From a checkpoint of a small masked image model.
Training: muon at rate 0.038, 10900 steps, batches of 128.
Rows from block 3 of the encoder of a small masked image model, named by matrix and row number. Rows with one number within an expert belong to one neuron, the router's apart. Each number is 500 + 50 x the weight over its row's rms, rounded and kept within 0 to 999. All counts start at 0. Numbers have three digits each.
Before each expert's rows are labels from the 100 images, of 14976, where the router gives the expert most weight on average: "colour at peak" is the nearest of a few named colours to the mean colour under the peak. Only what is clearly more common there than usual is listed. The data: microscope photos of single blood and bone marrow cells.
# router: router (encoder.blocks.3.mlp.router.weight, 16x192, trained with AdamW), inputs 96-191
# up: expert up (encoder.blocks.3.mlp.up, 16x48x192), inputs 96-191
# down: expert down (encoder.blocks.3.mlp.down, 16x192x48, transposed), outputs 96-191

# expert 11
colour at peak: grey
router.11:524470522480538433449448586509401403604436487494467509436524437435593507538526626455554528561494544600529544502547445481447475515445543552547524607440425518514522536559491561469415564537540421522432427545443513520477518539438495504446548518438572415524471469497540437514566538509458532442
up.2:529493489471539496352520476474582557480502557486411517475468542483457486474553525450488559501502555561526450771559451464447521543527518493532480475502406560513452402577516529469520495484475571568489581479554464465537474523456440425469515491538509476483428396487549496540528436464550458535
down.2:552602458541425548300463495466508438537515563591536499383473504475491537520530546511548525519449526424409525495533480480500526543485476532473464457413478558524497551557543535501395555451512451398614514511563494414446558513594551495536512425539503475403455531545561558530481531506516526523
up.3:483522509469466499523441533444455455518527468487472508454544498399443460468429453502496580493498493643585516765483492444495438478473440537479548550503482560498444496485482551462452481569479658497494516478453580489416469449368477516480463506457494547528525501510444547581539451518436514562
down.3:565459553558504453539475514492493439520513556499470522564509399516530465494556555504454544423431518475427495498560472473441532441438433539439486512351447492506585470516470521385528460572461432462502511404524464512503587559524461521525429560455472458497461513491482480495394384431477477543
up.4:478539508546460485439523571493486565520474479603532398472553449477506498583550485525538447512491496512539483586484475482543547482544442519511507462578501496397466551462531519553480462511474562479448517451437498452477487536441471456559516455467550570502410536624526561613450395574486466532
down.4:470475544468547524466478544530476498589631517471531464590603432525557566495524445515540425437469597532554517334451478517482484500511499550475532509447451504511461568511511467480464511383445492469550517631435496535546448577548368519549490596527557559472450408533447518459476550507537540461
up.5:515523464474536549328466515496509562501430457509484614508502566539455456494460447546454518640540479483529505706483537444504537481506531490527525451459489474482477498460563497514583536566469549510464507533543575461501465501463498529500498454503418479449452500507480559549490465457496530511
down.5:405510481525596536624565523461551434482525524535506496441570502452557507520541584460502462400428480553604478587492492461525465380394478544494440493569586453515492453533560476483460506518574507517497523483513499549538492399606477450586362489511480484456448489458497459515442509431579492439
up.6:467550521499525493436493445511380496458560471474509587547445452398516507533501489582465491582468474498542506575575494392546502458540504477575445478465546467304457496521415450536541486511468457488438584468463580460484506498480438525527461531463479560593473564585483494481662516503469463555
down.6:528514520504567511537440422509576466466438521511558450493483454522432388481523539523435452493431538537462511534519515508537464557445388504432495450546410471627524518467533495493474505537615490506457489523579531526503503432513453596531487473528488468521554479553519391526514539546461536555
up.7:487516462514504483489595615484543485500493554531495606539580543458495522450483461510506550486444509550527479604498489521493508530573573582507516451497516410502525510473481520581495531442545506506469484500434477552420538457376559485479461419464382554443514515512508500446512559520437505550
down.7:562577484548512410442452504454461513511546498501463463463521497524453486413435524539516378513544464497569496425506482432588425575501474508466543528560455549496556471537510403457548408529531432499465483432567486592478481494439495529507523480437501503504536530514475435476457563532567512589
up.8:531560587467505514443505445542464566476458516499451468509616437485525489501510439511440490541443540471667412614462494504456575540505582562451517479518490555456557499500465469554557530518393363540513490466494527459456491474434480512461524483483495480547532435590441546580516428485491527549
down.8:487481533561591536792488550488520485519483501493383509558479488473501479503516480498500512498473497523486431324504525491508500478494526498538540501471500524502508504517554517498522497370497452528506534505498503542515723477388519425475464516530465487462511518490526504569549417454571499543
up.9:487557481491487573484532492443583514487483508477525511491441522407444461522439452418514541572481489519638466656421480577521489512525492462569562467500432531448461365445581550460486558585487575476488534469461511650501431504401508495543514503565501504529492497511562510476497557484434350531
down.9:553575511530435464476508444475538380503527521473486527434470575488596592504506426542506465512514482551350478511536457515483436415494551534464504496421457499460481428556473566473448452534537549548484531509504441516572470484520452564452441504478567422499464461573537480456491455398552521496
up.10:498459478556587404397550527451460523489449465554520424526538425566541480534483594476486519520443452493507525737482496521507485424464465561493486473588491479521499442543474492534433558488556572469487504481544493491474521532423499467516554497457450523524443430530528532464526496539513522407
down.10:445438551500501492653565407473460482499504502534512493615465496485585589508514553487501475466475535448393487510500592532453488536493522360490465488489500482492489496489471502494526482477452442475387517521502492409465620458483549609445481470458534519527514490523506504439506531409521476512
up.11:558532565503492428423533467493477493513471487483463438470493470587437421460476479463497451505519525509630556682528516500507461560477464490512511490483439563498488480438435554556507465528479593470610497584547518553435429462401517585459545491513439513476543552517537624463516382443417441609
down.11:409581510474567512555528580504477603567492490516492526613539516443392519478497468512504540439463420551406463570513567494549561503471411330573516532525527457498522532502562524505472527425512528436422531551462482501524495468345438487515615537553501473504488455434456461473518605457563472463
up.12:431540514429454466438432557546496529417550548526472564523482572431523499479455469528541534560516460542615457678534537525505444472545486462491431402553535510480458530566456477561492497571414580511518631561471457508530509459411424521440541514482516522429467503538461523476559498517468535462
down.12:451463502505532450488540511442563487588477453525463552498459471600574475537546558509480498417486545466463527463511525424516479525452505428525603557489523460473548491497553573432445491425462595427477521566541453483575377512599519509525437547515555467574479491510415435476494614472420447562
up.13:519512510472508499414458504457488566573545515493482486543441559463538575513428388566505546530557480487497460720417550569491504507519511539504501470578532547437511549418458474588513589442460582499504452573488527485552414466449485511469497474516409545460481574528500571481444494568542511510
down.13:527501543434508458629425520509520510511471476516519493392585505410588525476516492541506503433550492499455396411492541491517506528471524504486535498501480456486519500511457470488529489607540336506535458537477499598514359609466492512543481514505502496524521469484486521419496419501537472536
up.14:472552442492476452387499521509513469474481498520617567433529577500511465429483556525518448444469529580531453632454521462513457448520475506462551460520430550490453425461596484478540538534623585510507512463542508579459472464553450514543495444528474423484423470482465553437407592410501521589
down.14:510562490498368545590437530485473420500458497513551503365381532376389554555552518512473504405562458517574456409470439537495430473455494410545521518504506551486457470518499500493468509610511448504550514494501527409490529503558428487515498452508515524509474521513521473426477653577422544482
up.15:424490507546564506438544597581522515553481453483424543499528404403503437453531540500451513492444499505544503649516484520493493472404556493489453528518575552488529501525538527475538470487502549478455542506433591438573478559478466455467499471599504362491444432578410415562506471571534375519
down.15:503520583518481504558440457505523476477491480533550475498585514544594467462464511524469505559472532419458484448528484574495501613487569520572593496552518574513492494512494390532466498544510499516573513505546496460533485401548496454521515463480541432551465498474444539401488693400514483588
up.16:536494445475501502464493486475532579424496529576430566492460531497514532483477562540585482529499411513575406619535497516537421462480503484488500502487522559435538483456496542614596552472505521531486434598528615455500485465459481490557424469494518476501451461487569391459462509575547526579
down.16:462452463556477450487433463481522560515480455550506485435545502475518433481584514494512541525492478482428524542527517447535540491478424540438481583446498384476510553532496562527427512564407456501441535560482504371584534442521442483539622585530470475494413439464442531392518608415521557505
up.17:587557464486467469536521529482507513530502524452462416493548456514429566520488429552447504436495497518501504574490504516523517552523541530466504403496399442516499404520529547403507511628520579559579538443449445505430509426375504472495432600498438427529487558512516481408600439497502487504
down.17:539550493437490530640529568517510441488402544488466455477504502423507511458483501619544495485485501475489508437401514414529436492495479542499510529484475507537470609522593470559484531520488462498503537494596450616499417614476372524455545454544476449473440498453482511479563493537476526474

# expert 13
colour at peak: purple
router.13:553436427574415392545462476433510508588475490456478555502505473546552436512528546523458541471493496476495583455498447500489513530408480516463495501468518487434442552467497528408522527579481519524525395431525500421607560418518541425510490516516544441483528441488490463429537524461471443577
up.3:424548555544427597385619484481508477531497532531515541525556540481513528538528437496468512459533502474558486554425466473568495523404487458575431495565476507535518564431413459515465431528472586496370463475493485480458531502561502463538493441475470581454450437573541557484455447585529616537
down.3:632506418469526449599458536517530503552533514491460507567507468395565470502553492523506477384482557469520410407537461553469475632420544451485550452453515449497513486546518556504530487465458551475526493539496484473553523634566496512488471571468473482533427529505526474433490510477465476517
up.4:410459450484549585568481521374532440468491514442460669601522441529529383492453542504507500508448444493581442529494598502462381502512491483516474630514618494503494418444567493447548570444497561505436424515509474475441460448453513486511453540541543461489532526488487588495530415426576555521
down.4:410553428473480435653577509491468468476461467493501486442375451532501426455466473533489516435479579445477483355502524476491557506469571425553527497520445478490527520480477512508477513469544453507480535488507410565618637569488430532517435525487511546468499489509494508421503629520505468481
up.5:481551516463410500531514511524553435494429510493577542541481562574584515530565521489512518495445521501422498575508449455521490522495528486473530647476537561412481605505550562518425506429591487455445343513434485533632448507599492469509441490545564560510477462562549583428556558486526471501
down.5:423528467566466521519556539494483464544522512490465547534346479468543514517462466510499582492491493473470430356512582495480488487384509370517502504508550557514471524509500464517419526480494483468462446562511522393463457549617610534538532491524527470432457531501482508557476539508514523516
up.6:492464487436542482371522493498542442517540531531401527478482540477501558415454505568512579568481527574549455497514444482541521601497549485557564386564432561517540531466439475519517489436414505468421552557538465539482506525478460474565432476466532442503548565489420487510501510554516390537
down.6:545451534537504466490497496509532446516487489459448491400479524496484523489502482510504519481507520461448447428509482431490505533517548552545551504459533459521491487503515522486515539522511471477537513474546457554616471527678446421530413509504485479450546466475516456559509385447502486509
up.8:611509519478500443480505562468496514527526462490459567515468538448471444582617536408542454526427524556560518548614385448557467582440474483521565555544624483384521522537492553540452512499537493502548508546514613356504415505442446513374504456525655486541441567513495520509581485492486451516
down.8:562469491606543479494427495495489461544498518518480483495472422475440515460550458535486496446499591442494554364507457473503502546486512589586568490508471598489517517494464544489502503425502440504570491494540393501424472563599555358493455502482465499391448544484504504417465580473508538430
up.9:507503603478511481409463514530559519545453517513524552468456553517526486536474511473550557479549523573584509550447416466545523431532584499524478537394449473452445404555543528391490513534504461557521562506491501465508448544431481462438435436544498509502392461472545452553455527570428590491
down.9:534570567540474489482489455511533439464515496461452508584512513479465493489504498513509501504527546442405592379499483540488565536511512548461433477503485538473457496500478495482559508518548765512544450497464521492354497440521598568490454490484517498453515558535537524545496469550536497393
up.11:510537538467495467354491562471575513517550453356498575539539351468529466450493599501519515526478552519491454548560533470433514595518583529469530547480555528532548473585525551397492530538550564525493398422523543521554398521469572481481445576529448493555501524512498576595494553462443469552
down.11:434429607514523476561433543509510537442498503535446481446567506461577540492508472486508491553530499541650503375487466444507477485452461514480530458544498484513595452493465495450522475514471450476509569475566485518444537507607524481516423441507534515515464498500499488494460407514449520632
up.12:482592438454479456416463560461586449542467513442510571525553552473459497629524515459376522463488524522469446543515501574508475523486492511507532509454402449428514444459539529516502485550538435501537448476367480547541443498476497506575437573496508525558531556541570401456515589542488628455
down.12:529536447517499486555483538504445481478490488571493487629462532472531552508480517499501496469466493545503569304492445454486476532520468453520546494491452531505437501519461547507438475545500540605502490509510444442454454560519539510490444496408499522429476527483485558516496469509543500432
up.13:537540514470489442527526488493522467461524588443495497423493420447498505397534446513408507507521558529530414570424468497541454571508475479514534457510380509529468422583644474449568583500531448489595526500572525584420525520449441405554546597438472475561520423459482498440552499513574492455
down.13:465354587509492523503421487483477460481498570474455488592414519493509512458520623473485525498488528543454475376545511410507492586527509458485479489422510522459485488411487617493546518417424535504504524474496517475566588419470531480508511458524607525488562532504511467557580592462523513585
up.14:604509391548510404462466554523564449501588450528470491521475541535482481507545553573508502560427462530483456588523403533471435549476549458571510534532450510465517553587462510542480465583523447517455527587548509476514434556466465478483552463484491371602474570555496483367485557512489403444
down.14:413442486575581457574509519489576520500512499499537496484500441566517547489509577486494507383464492547504439379529497446479449460561483573425466497483427418507530514514585548496440495515526521467524437481545466520534560477471458514537488523488478535560553490542463520450463642453525485539
up.15:505473633460484518499435545531529490521442596533487473518441554492493509587492514432540485500506516588611546558500391443560510461551431505549470578442591453484489552543478525493499449451495496485461496355429541464549593522546443468500502523413476609486540526438523470481555409528407534557
down.15:421573589545543539573425496492415495562510494437484487521611533404440508538537488505489499485512434503489484366487550544504523478508500482446498476510540318508468493491569528514491494504446590443475542516451601422433564439539496512494637512527495488396476555546467466450507626545447484506
up.16:489484481477530490422567518488513610554406485566405582495432661438506495503486436470610558478474465515554578571476489487553557530423459473527473468525572494512509490582442522460415493523479456514479495497401505367570520545486427460531526413556535435477557517585480431448559569432523422423
down.16:655481541493480556520474493529501457557504480500515469540436456536454560513507463514495539395531488441464492428506508566504523552558485503451587523484493576479496531520438528509490466543485514486505574524484469515419335411581604477450384477528490497468513475513469430500499573520387470499
up.17:430568563573523452426580540520519461512578439449515479516543501514424562517502481462584446518513463448513530414578455394490534473428551535571429465491507500551486522651474511503501446490507432490529501432501529434481532470475522542514519483479558455438516367430509376508461505529527433502
down.17:491563485478518534416495456493490468522565503534415492529490586486456491534451529511553586481537508556367639604578462480463459523495456527576517430538460464491596490503515525574396449531538517463576561467506404449535544457444508550448442470474498469473517487505466405468564546560563440479
up.18:534452564527464512397546434538506549466500422471488522515449562542485566497533438492523365389538485445503628499519562518562475498593570538522482541494561519480486485447437492510586525498580590588512467524410467532501462450561453535362472522558544465527405484531550520439486468515462544563
down.18:559458442539509626440490443509504532489472541483584499476318493545543448467490417510501517424538555466504528411508522544473506450568517495444551520488460563505469502494449529501530486524535449512615460515511402570614536528407429421500425517457483456452504442485540505465477533544494487538
up.19:605460495498420455447415485475462547487538487548561418497491440487546401420545615539469520443574487517573497499505518529498535477533470548481527452466518507569585523483373510421477439568468540522478522533474473589494459613457541493544553546478406470558569453504552531442461517539529652512
down.19:479469421505507545595534498493464448478514485566376466601481563519415525520485500505501526491487502553407522376500527534561460470528472383482521459512483412508465502500554474500460498429532538485449613513516523491499494486390528458514534424552475552479505544484528503552491476414458539520
up.20:576503425562506468486473508558555411547531606499502479485451525494457542424535547617465593513469558524405560491522368499480468443544530562596571547539489510573437523528477474496484561536395442553472506466575406434498507549488413541472515495383526455548509538487454495523511511549525497503
down.20:499396549561568591574523503502531487503500479460603497596503524531424507487453474513486550530489517550453471328513449480534486507539519435470552467471469540505534468503485465482497486693485454439524456511528386567677495578483577379487419461543492489459549487454432476452482547396510475525

# expert 4
colour at peak: grey
router.4:441463591553514440518364505530442559507535562406521452472479548534481445560563491569488523485497437529426477459505482428446472448603400456480513577528487492431525471462607515508392431443469599528444508561537495409530518557520461562524573509546501550577462481553494491492521459511427531546
up.2:460474391444510460429556480511550554472448428487498437481602476506579522563492548447555481467522449540472480490509467507389505462500476508535515515481592605493435505424572565503419539487419533495466525436522439477495551540501439501473537465547541457514576472511436535539467479495517537471
down.2:472557526533536442596546519525470374533510564509465530474385550527494567418473483563477522418479483492589509565543520558514545467475481551523478484439521494513514533526429473463404465385458430491420556480468514349449588487580513425523571410445443418494539504469421539469631592437567528521
up.3:506545533552425544466517529511489424578428576501512594488523514483513573541641536433528508501400552495458460483525462431521455483463412463538534546448539491401484473498635506435477539524487526510495535454573621521475505511550461546447422542509545502550429541522538482596528483480543598553
down.3:585477546389478562662502457490512553494478513521471531553346571547628578476484448492502490575500468447474470523509532511515518566515441466432508512529511623514503506487471488511550516492517522527481533502456489573486437510446536466458380509520501466680464447508524515428487513453548497573
up.4:479501460457467497422471530477483412581463595451366456558494568524428511473553516558527494505448426590582524519583551481541480498588538484543579382413422479488472569472534489609422572521438393446538528553527345517471462509611518533378561481475500540470562495458571562460480514519449502455
down.4:431564481485429472529552506494538427508463467559507502444518509380467591483496481474487495513479515595550444575495496465523494532557481618514511528447516590486479474478557553513451481495486369380552469476496373595642483527378473510434491502531524483635508459480509523434486557437517468546
up.5:471474531494439479431510503521553526498444548489494524484422495468514432500496545472454511519546518454579561546507474483490531415508481557479409519534616561446518439632528459536512560544549591529465487501473523420508541410488479462411543483495461476327446466453410498430474500462512567505
down.5:455422572521525594436455478502513476558521532452497466501583468387510569504457493541504477446480581496563496512522568493488437460561537458468517518532486445519505498490476497495549491433473432467583522507477454466533487578561471454465464533434422495526566530450496481497476568555536508547
up.6:479503518537555452483478559377569473480486505478515468533490469463542533506566586451458577501483514529552460600552450439544506505491455512455501529441441472557433470499456483479535496587534565551529447545445475513475474577488544468486438535503576422495483469473465484462601521539577461416
down.6:490572438478536393356540495458471608454605521453487606459526527462534575624526540525472491443546521501515472459441490460424508519363570536500465514509507551433458513498465560537453476541504428360457471536533500447561529582440498496559468427470583559481491530506512496536537545505484469469
up.8:485534445581532398545444484488552457507437518496534508488554507537518569500598493476630546447480499461443539304510480520482489454507544500508518459485453516440534520506392531483466440515483512513513412567591474378513417500561482543458476505492532468563473579588494491534482521519468567457
down.8:487415517494511548529503507487500510492494513520568486576476514560514549520518494468498498484513493560331555283514525482517516493511500439463495476527481604523519497503482506508539514451521522496459548472480532434484588491512528467469458494539489522456511521481509543426466661504552476455
up.9:552473599550531478480452519553549594474491453417583386439581492446457474536493492449514513509466462460541465559527516464424539478514620478535369507509411499540450450545578480496502502456435458572486431544488505491465423544576547492560530607507419517527459482451509538528505429581529460440
down.9:484565530568598471483564466480509454459459553465415498411511495467478361419582564522378554491454504562536504508502451478473414560444494496509512500478436582481590442578412527573474487561496569488598529419524408530606527550507575497461445458505486445471612457418454488543464481391523421505
up.10:443541511443466476560381569500483540420519445518492530443554515472539496538468555554535536398462418486525459562419577477473450367563485540497510365532430470540508508427535492502469472544514470541420492441441457526490471551464444540615506548517366554573508510549443525511486530493503597525
down.10:436551469556518519659540521502519465480526488556431526541623453493505549482486536497490488531470514476435483480493505467479494432392487467491478463473468557480530489520569486482436507492488408471496529476540553543460482498506605495475457509534462504457483537515531501508508381563500454515
up.11:542451586443446488493605464484541507431567477426519549475563559469543450378520498570449474482564550545536478553403488533490441569509508552490525434532468585383484459474502382513534466523569523536535479582430450554517598475500511509435481469455601487537538551470493581368494450452428501537
down.11:513480488444481528614537449470523565463550509571550504547495556617471462456527471512507503534552534404381585505492532514517506537568473587484466548509520505500463479505548428517526519456505436552490553487525422417485418511623477560477454518519513469550470472534489485544479568461500547531
up.12:529393485513489536299507489576449466493468478501622516494436533582562458498520487509483455519499606503417537555469523521523516531564464474491518480509487540454443539461569497496476492472580430501489449553442466622598444534633519465477446486531496426487370511450526479430475542477481490562
down.12:398416535496467511627539504510434499517470500537519465585575507468524429496481478489501516605459494510576508393471442471513480472444494562517482470485485497482488480484542493488460478592497460434508581534537453539577584520591545487498427496500500503413526483502485549500536588429521499354
up.13:520487462542451508547491510483512583440561489504569545417440533459554456481479530576512494489541537438557464541552434513537578540471465600508406426556509595475490395566594427472529525444503511467542455490537447539413573566463477508546439520541455415535415494542420436456527660577518530554
down.13:509404632551548522413501469523538434516565526437467553600536525450411546522484471515465503550416557519585443538481511486426425498496495458484511530490463434617457511419506459554452450453508500442478538445449474396428476493522567482514477518355464510484548566470484473454496496518490478433
up.14:533577456542528470532483573529455520502516574481414445587493515468418507532476410512450478498523495525529595601547447480559453434567469549506454452528505455430460489507501538520529496462441544487482453492510443516460512416546541504475526450407460668433405577479533495545486465460504612446
down.14:522485573496485579589490385500524571511486508441444505406487546461523460478475423478488479499523550350562459450496530538547425534553500566492518471472477672490456537506493421519590470407466472508592512519527491550498406483577511447656464524434500514491518455582472495492484459500534469520
up.15:468630497593497467517432492456505590486498505547505425549476472386515468467508577541468515435428512565508538602577404491405498461545511576533460455472528518536530467485463569476443448515398538550497422441562538441488503624511463484522520475396491579501548492578462545507542437466463507494
down.15:557394510466547454538496504526499455508522494513363477532609511555428566496568496516492518491476521352537506362518560492472483477545502475534518477489511438520514542517458535480490535485544457439485532511515504584468388505494457450526572527498484513564519499516500495526502511510466517521
up.18:554512526565441498396539488480447454599460574505401448499532473416534503533517550455544606615421510477515586531526497558485507429407400540488522492456473447398477507433499552447469535543476471466576498480483530478440435450473556609495452495499490492459525523596442499577575457579483508519
down.18:489527513501407547692476503522509547459404498500585533479450429521517403497446469546489551477575480558570472552513536461503494520485478595457437467461552512513581473558523516468429494473472527447432396459489517471494530610450533501518629546498418477434527438486517447482481515490453481495
up.19:497519548458447390355543510455506471538497546498552512389495506533496491446562483514559567480507445550617496502479438510485473477524529496467490438437550486466527571566462520569413476439570358454528500569494457473506446534419518524481546422521525522580554543572485558447485523518417511542
down.19:485413486519407426421486495508492523482495511561549505394455454589543559494508524511490530456514523451535605583483491468488486505538470454494447482518569516516543522523494470493427490424477536411628468503542511436485527580586537518475574481507507480555505457500533616452497484505503503503
up.20:478528417500493468479507568486424491513545502537469452551570513509412522479521456476579452515478451536699595510446517533529561504531460445493568462596485457569443561381500520575491452428471469458509459549501510493398435480527516513464582413514510557487541530503530578555485511538477501454
down.20:378446533517384641368554524497526506512466535468559515540504533489627530511551437495501502497531516526505517408503498500481523509579516518473536543502544469475502472483593458493500537500492412414473467494514442543643543577400520522512423463497522522472508482469533503421435314449541503450

# expert 12
colour at peak: grey
router.12:468430452442494518476510528398437479484508540524532582578486446490486428495480527571450533463512458467458525501501524498463535446383415442503522545522546488398533434424389515439545467474504560519540466540457553447512422450447496531540484595578451438440443502495436516500589555553547418535
up.4:539459465457511431498441495480493545485475596601523531488554547518506460490470493577494484492530512535524500453567527480546466466536479502519474410498532442566549484422402460493471436605504531564515421619444510510522493487460461519441545521479504479531460475557495537463563484584498611531
down.4:541450426539465558645526509510491614499510512495480491468401450538563417461517487496504500557531587448379562561512539528459498539601484570489558522498488541505514497487538509490494536474488464390505469489551470532537527499456447544491442509417477481563474522497500541607468474492523475473
up.5:466561483476521508440500540487501510508417545469507563455548451504477551492443366544446581441558466508561444565372543567533471431525555509550555420504517528491576452384546438577506547482418580522567530493478518510504503480454442465464599478550504447509456403506449491521429527496546452475
down.5:339354507587484508515516536480546547540494509470523499342420494478538478504523551499498480517500570439499518260494499483521494531415570590533442488492512537514540500510547483499497547540482470396504476501498478434573514469529480540514492490497517538548503505546465495565501539486482489591
up.6:566547517474525475575536565478485466600482462485477465391457531447532491505517536527422484502461486527426495564442500470484593511581533575515518528547529504559472551543566503494422540499467513531495433428513505409448434496449504609488500542434531599450461455599551441498476475444453473495
down.6:422507480494510487480556566428449444542427466467569529561559498469463576555542462455515518512486481561599453529447568455526541632537553536529457434430490489508522472516434568548620556483416520499539460453495499448435567390378390445540518502530448458448532508479530504500443532475550477459
up.7:541475573483457455484510482420497589504512550506504523470603473523516533452406446480485505500590452535603488522486481495555498486524478482502502643518463506451546434429414429549490485480522490536510445450536518605448508520539490506433497486486504469563519532517405561477446429477585545469
down.7:507510434481488473457483552515510422490454496537499530525489579487508446535473534513499515357467509567542479356585582476552513579587499512513531535582518420520512544527512465533515476514544449575461463522452428518559607385481502464508520492468437486458498462447497469551435547468439499490
up.9:562563528480459412452450484457470503501470464523544496445471490493497511624523433555520570366472458497425431580493550465478453474555572540472489359490496565501505523429488483534456527502429518526519548489504588584510389534448445506444552617534399488544536459629523519453479600502549526438
down.9:417554473479436468638387638445487455527428493438514530476479487489502358605488549466490456433438450492592503479486490436524445551518505559485599524448480443511532495499547541508461495525557445482413513464529511536547489501643413474544562505478618550468487509508512475486454451434488535531
up.12:530495559453480535365526542508482502450464406449517487530473426406457470533556485482447475491558491560538495271499524428479531518576496483471496555544476465491509538489509529562546443516575513566532487539468547540468553517431544446448529497514362468435549416452457609408483477485552511485
down.12:578434505568650496493510512525515508496467515546565490551460500590525420509466440494508503529508552600453521421533453517537500516608483552523527503481473542518457512500543553509444520400528348487460502523518491487462590468625531412478513497456478484529496493477490515542492543473478457413
up.16:493521360490513520523472607435467430495413501521524595568535511487514474556525489509465476449393467563549501547490543506497444445493405380484564608574614513508544478507588475440413478453513677509457462495492518437585549561559471485470562456560463522476455599483443460488468552476554621491
down.16:526496426502487516530477535504525514478484493561478563542481555514577443487500493519501524623458395533614429352509464411481503502503508503453609478484459553494523520487488535502437487461502395523517454509483488602547478529473480451504475498488479546598478474520478529447493432453549502498
up.17:507464530548505522435449552425490442580529501580529549543496616496508505453435506597477492522498479589405436488445512442540491524518466467532485506529416570493542486479531501429477515539456507549548510552530567575468478506463524437524516407447470371475423448441495426484411579475538404559
down.17:517552306576481459506574524479566558490475530540434502533592518413612528442398458524497515550492478558487464438473460509546511523421521500481500529487479472518524500511551457506455485440499343553482529518514494423538647589465427487497506495497506444560447469469502493555503439569541505445
up.18:591461425585498529456453475484475493558493583529477488505524566485539500501565490581531526457594455502544580495614463504516428520576485534432482503477520493495561489534492496423490484468416519530548511583524422462466449472441421492494518523428524536550506547558552442508518444476521562433
down.18:567506525505486472511459493482437445500436495496496518566545586569536589535474538515553455473443451537466513339475548488567486513498526570549414525510559494514408532472503456540510506502481434544482534484467607566492467545623479506515511414498470463483512492495469489482528597479602529635
up.19:510461466458495439583442454402433556482525415532558555533636515574541497553476547567505518500428488537523401518382543590518487460401460440504493558492497469473544536470455527491409478492455529528456567515479612425522462583508541509541506536575447476544530557587443527454504500538422541465
down.19:531565458546507476644446510472528508541487496612467514545369508505605506495571555512475505569463474456405526462490574472479504494445507451473490487525515433509501562495501516516468499372527425471424418531472560381463598605591532468525597510560452498519518429495478527485460536428532499444
up.20:501398478491492504500537467563536489527515622510453484518577451568514554439480434479530514551567535515486616461596466491511486521498498474481481454522468473503483581508339458502483441392452518563459398547489494419493501470535489557447470516462643446513442519523544477510510472565500486581
down.20:557475515490425532554449509499435491529506513524599535495408426515575460481448467523515540441495455480407490338501562516476529474443449488516481493514512548484495522527496522497478509636481467451475496512481572576503533530388574539509515502507483497493491512486480500479512683595487496488
up.21:573524504499465493404545514532488514473524417523544478526481368512477488445519511421480485424525506472435542479500475570468562558468489476490536471541494537437458463548445604509485503528573395462522560559442461581462392427337525441568491531536503455439503458508536533419530573521479394542
down.21:541562550482411473431520529498554473465472493483458507363547458502458513499617545487501503540482541479495497487500529490493489495560501400530588491483450540507483491491551487498511519495528466480507505451490470491561377551432488486530437491532486495618484471500516461520490588483471501613
up.22:519603511544519506551475522505465509428392540540414534503548487611384486528430413496389615508508450477514476604499539527525576497508414500468490545396506486504473472488509469610480521420505547578471463496535486446476462484464520563546552524519485416539523458531517509514430504482446573459
down.22:501534507522496511582452453495515441479556551481490584460514571561472525544512470487474536528476568509443448513484518484479505426482514370560582548603484503525503504534541465456469533447497527408483508577530523527565527484518547537491422479443439462435470453431470466389464576486539479507
up.23:520525492484404549567484438504445555500548506483444569559454476472539631481512418483494549513490526346509468567472490581497526537522455561422453525548533522489531591524466460459556474535426528517561455463493460522541504450430474493458481531481400518515461399508483579517491449463448481510
down.23:525545495521618520512569489501488533516458474450438451460578421530489444482512517515462427497531605573564569494508534480544490550577539605471476481537493497522455441511505446568488528521491479465618442475507476467490381530481518468561457521562496425500461461534525488525499543390557452520
up.24:439487521539539479533473442415582432554551468526539477553558479454494542450540469393590482456481611465582550563440516498532505473539459447524461534538478510515480389459411452527468540418416479477527433502423441513576473513457461376512550503529550407494392481464436529480493552556534573598
down.24:578449426433446480514498529453427547479503534545459521563525547473492520521501527579472507561523432393529487461525454540494560519485454531536450469478480465510512490448492456499566573580618460496453532480501450530458586419514467496449451446385483520448583539541583461527500419446465472465
up.25:516443532548615490517508575442474544582501521565495545591449435404507545430577562505474524500412502469583506350496470495519463472456462474550468555522450457466580556453499553435532527408496456531464619504525516438389535502360559563535526500416455505590547569555486524561561394504560572466
down.25:411437455535556477552473538527510505503492497489448505514479510588546447511471488503497516440527510547484486430526485472547457469584466496573472548512606445513435498479550471513509506450496380446472490495531537386497680528784461339471534504470514465506498544452469468427470630513461517465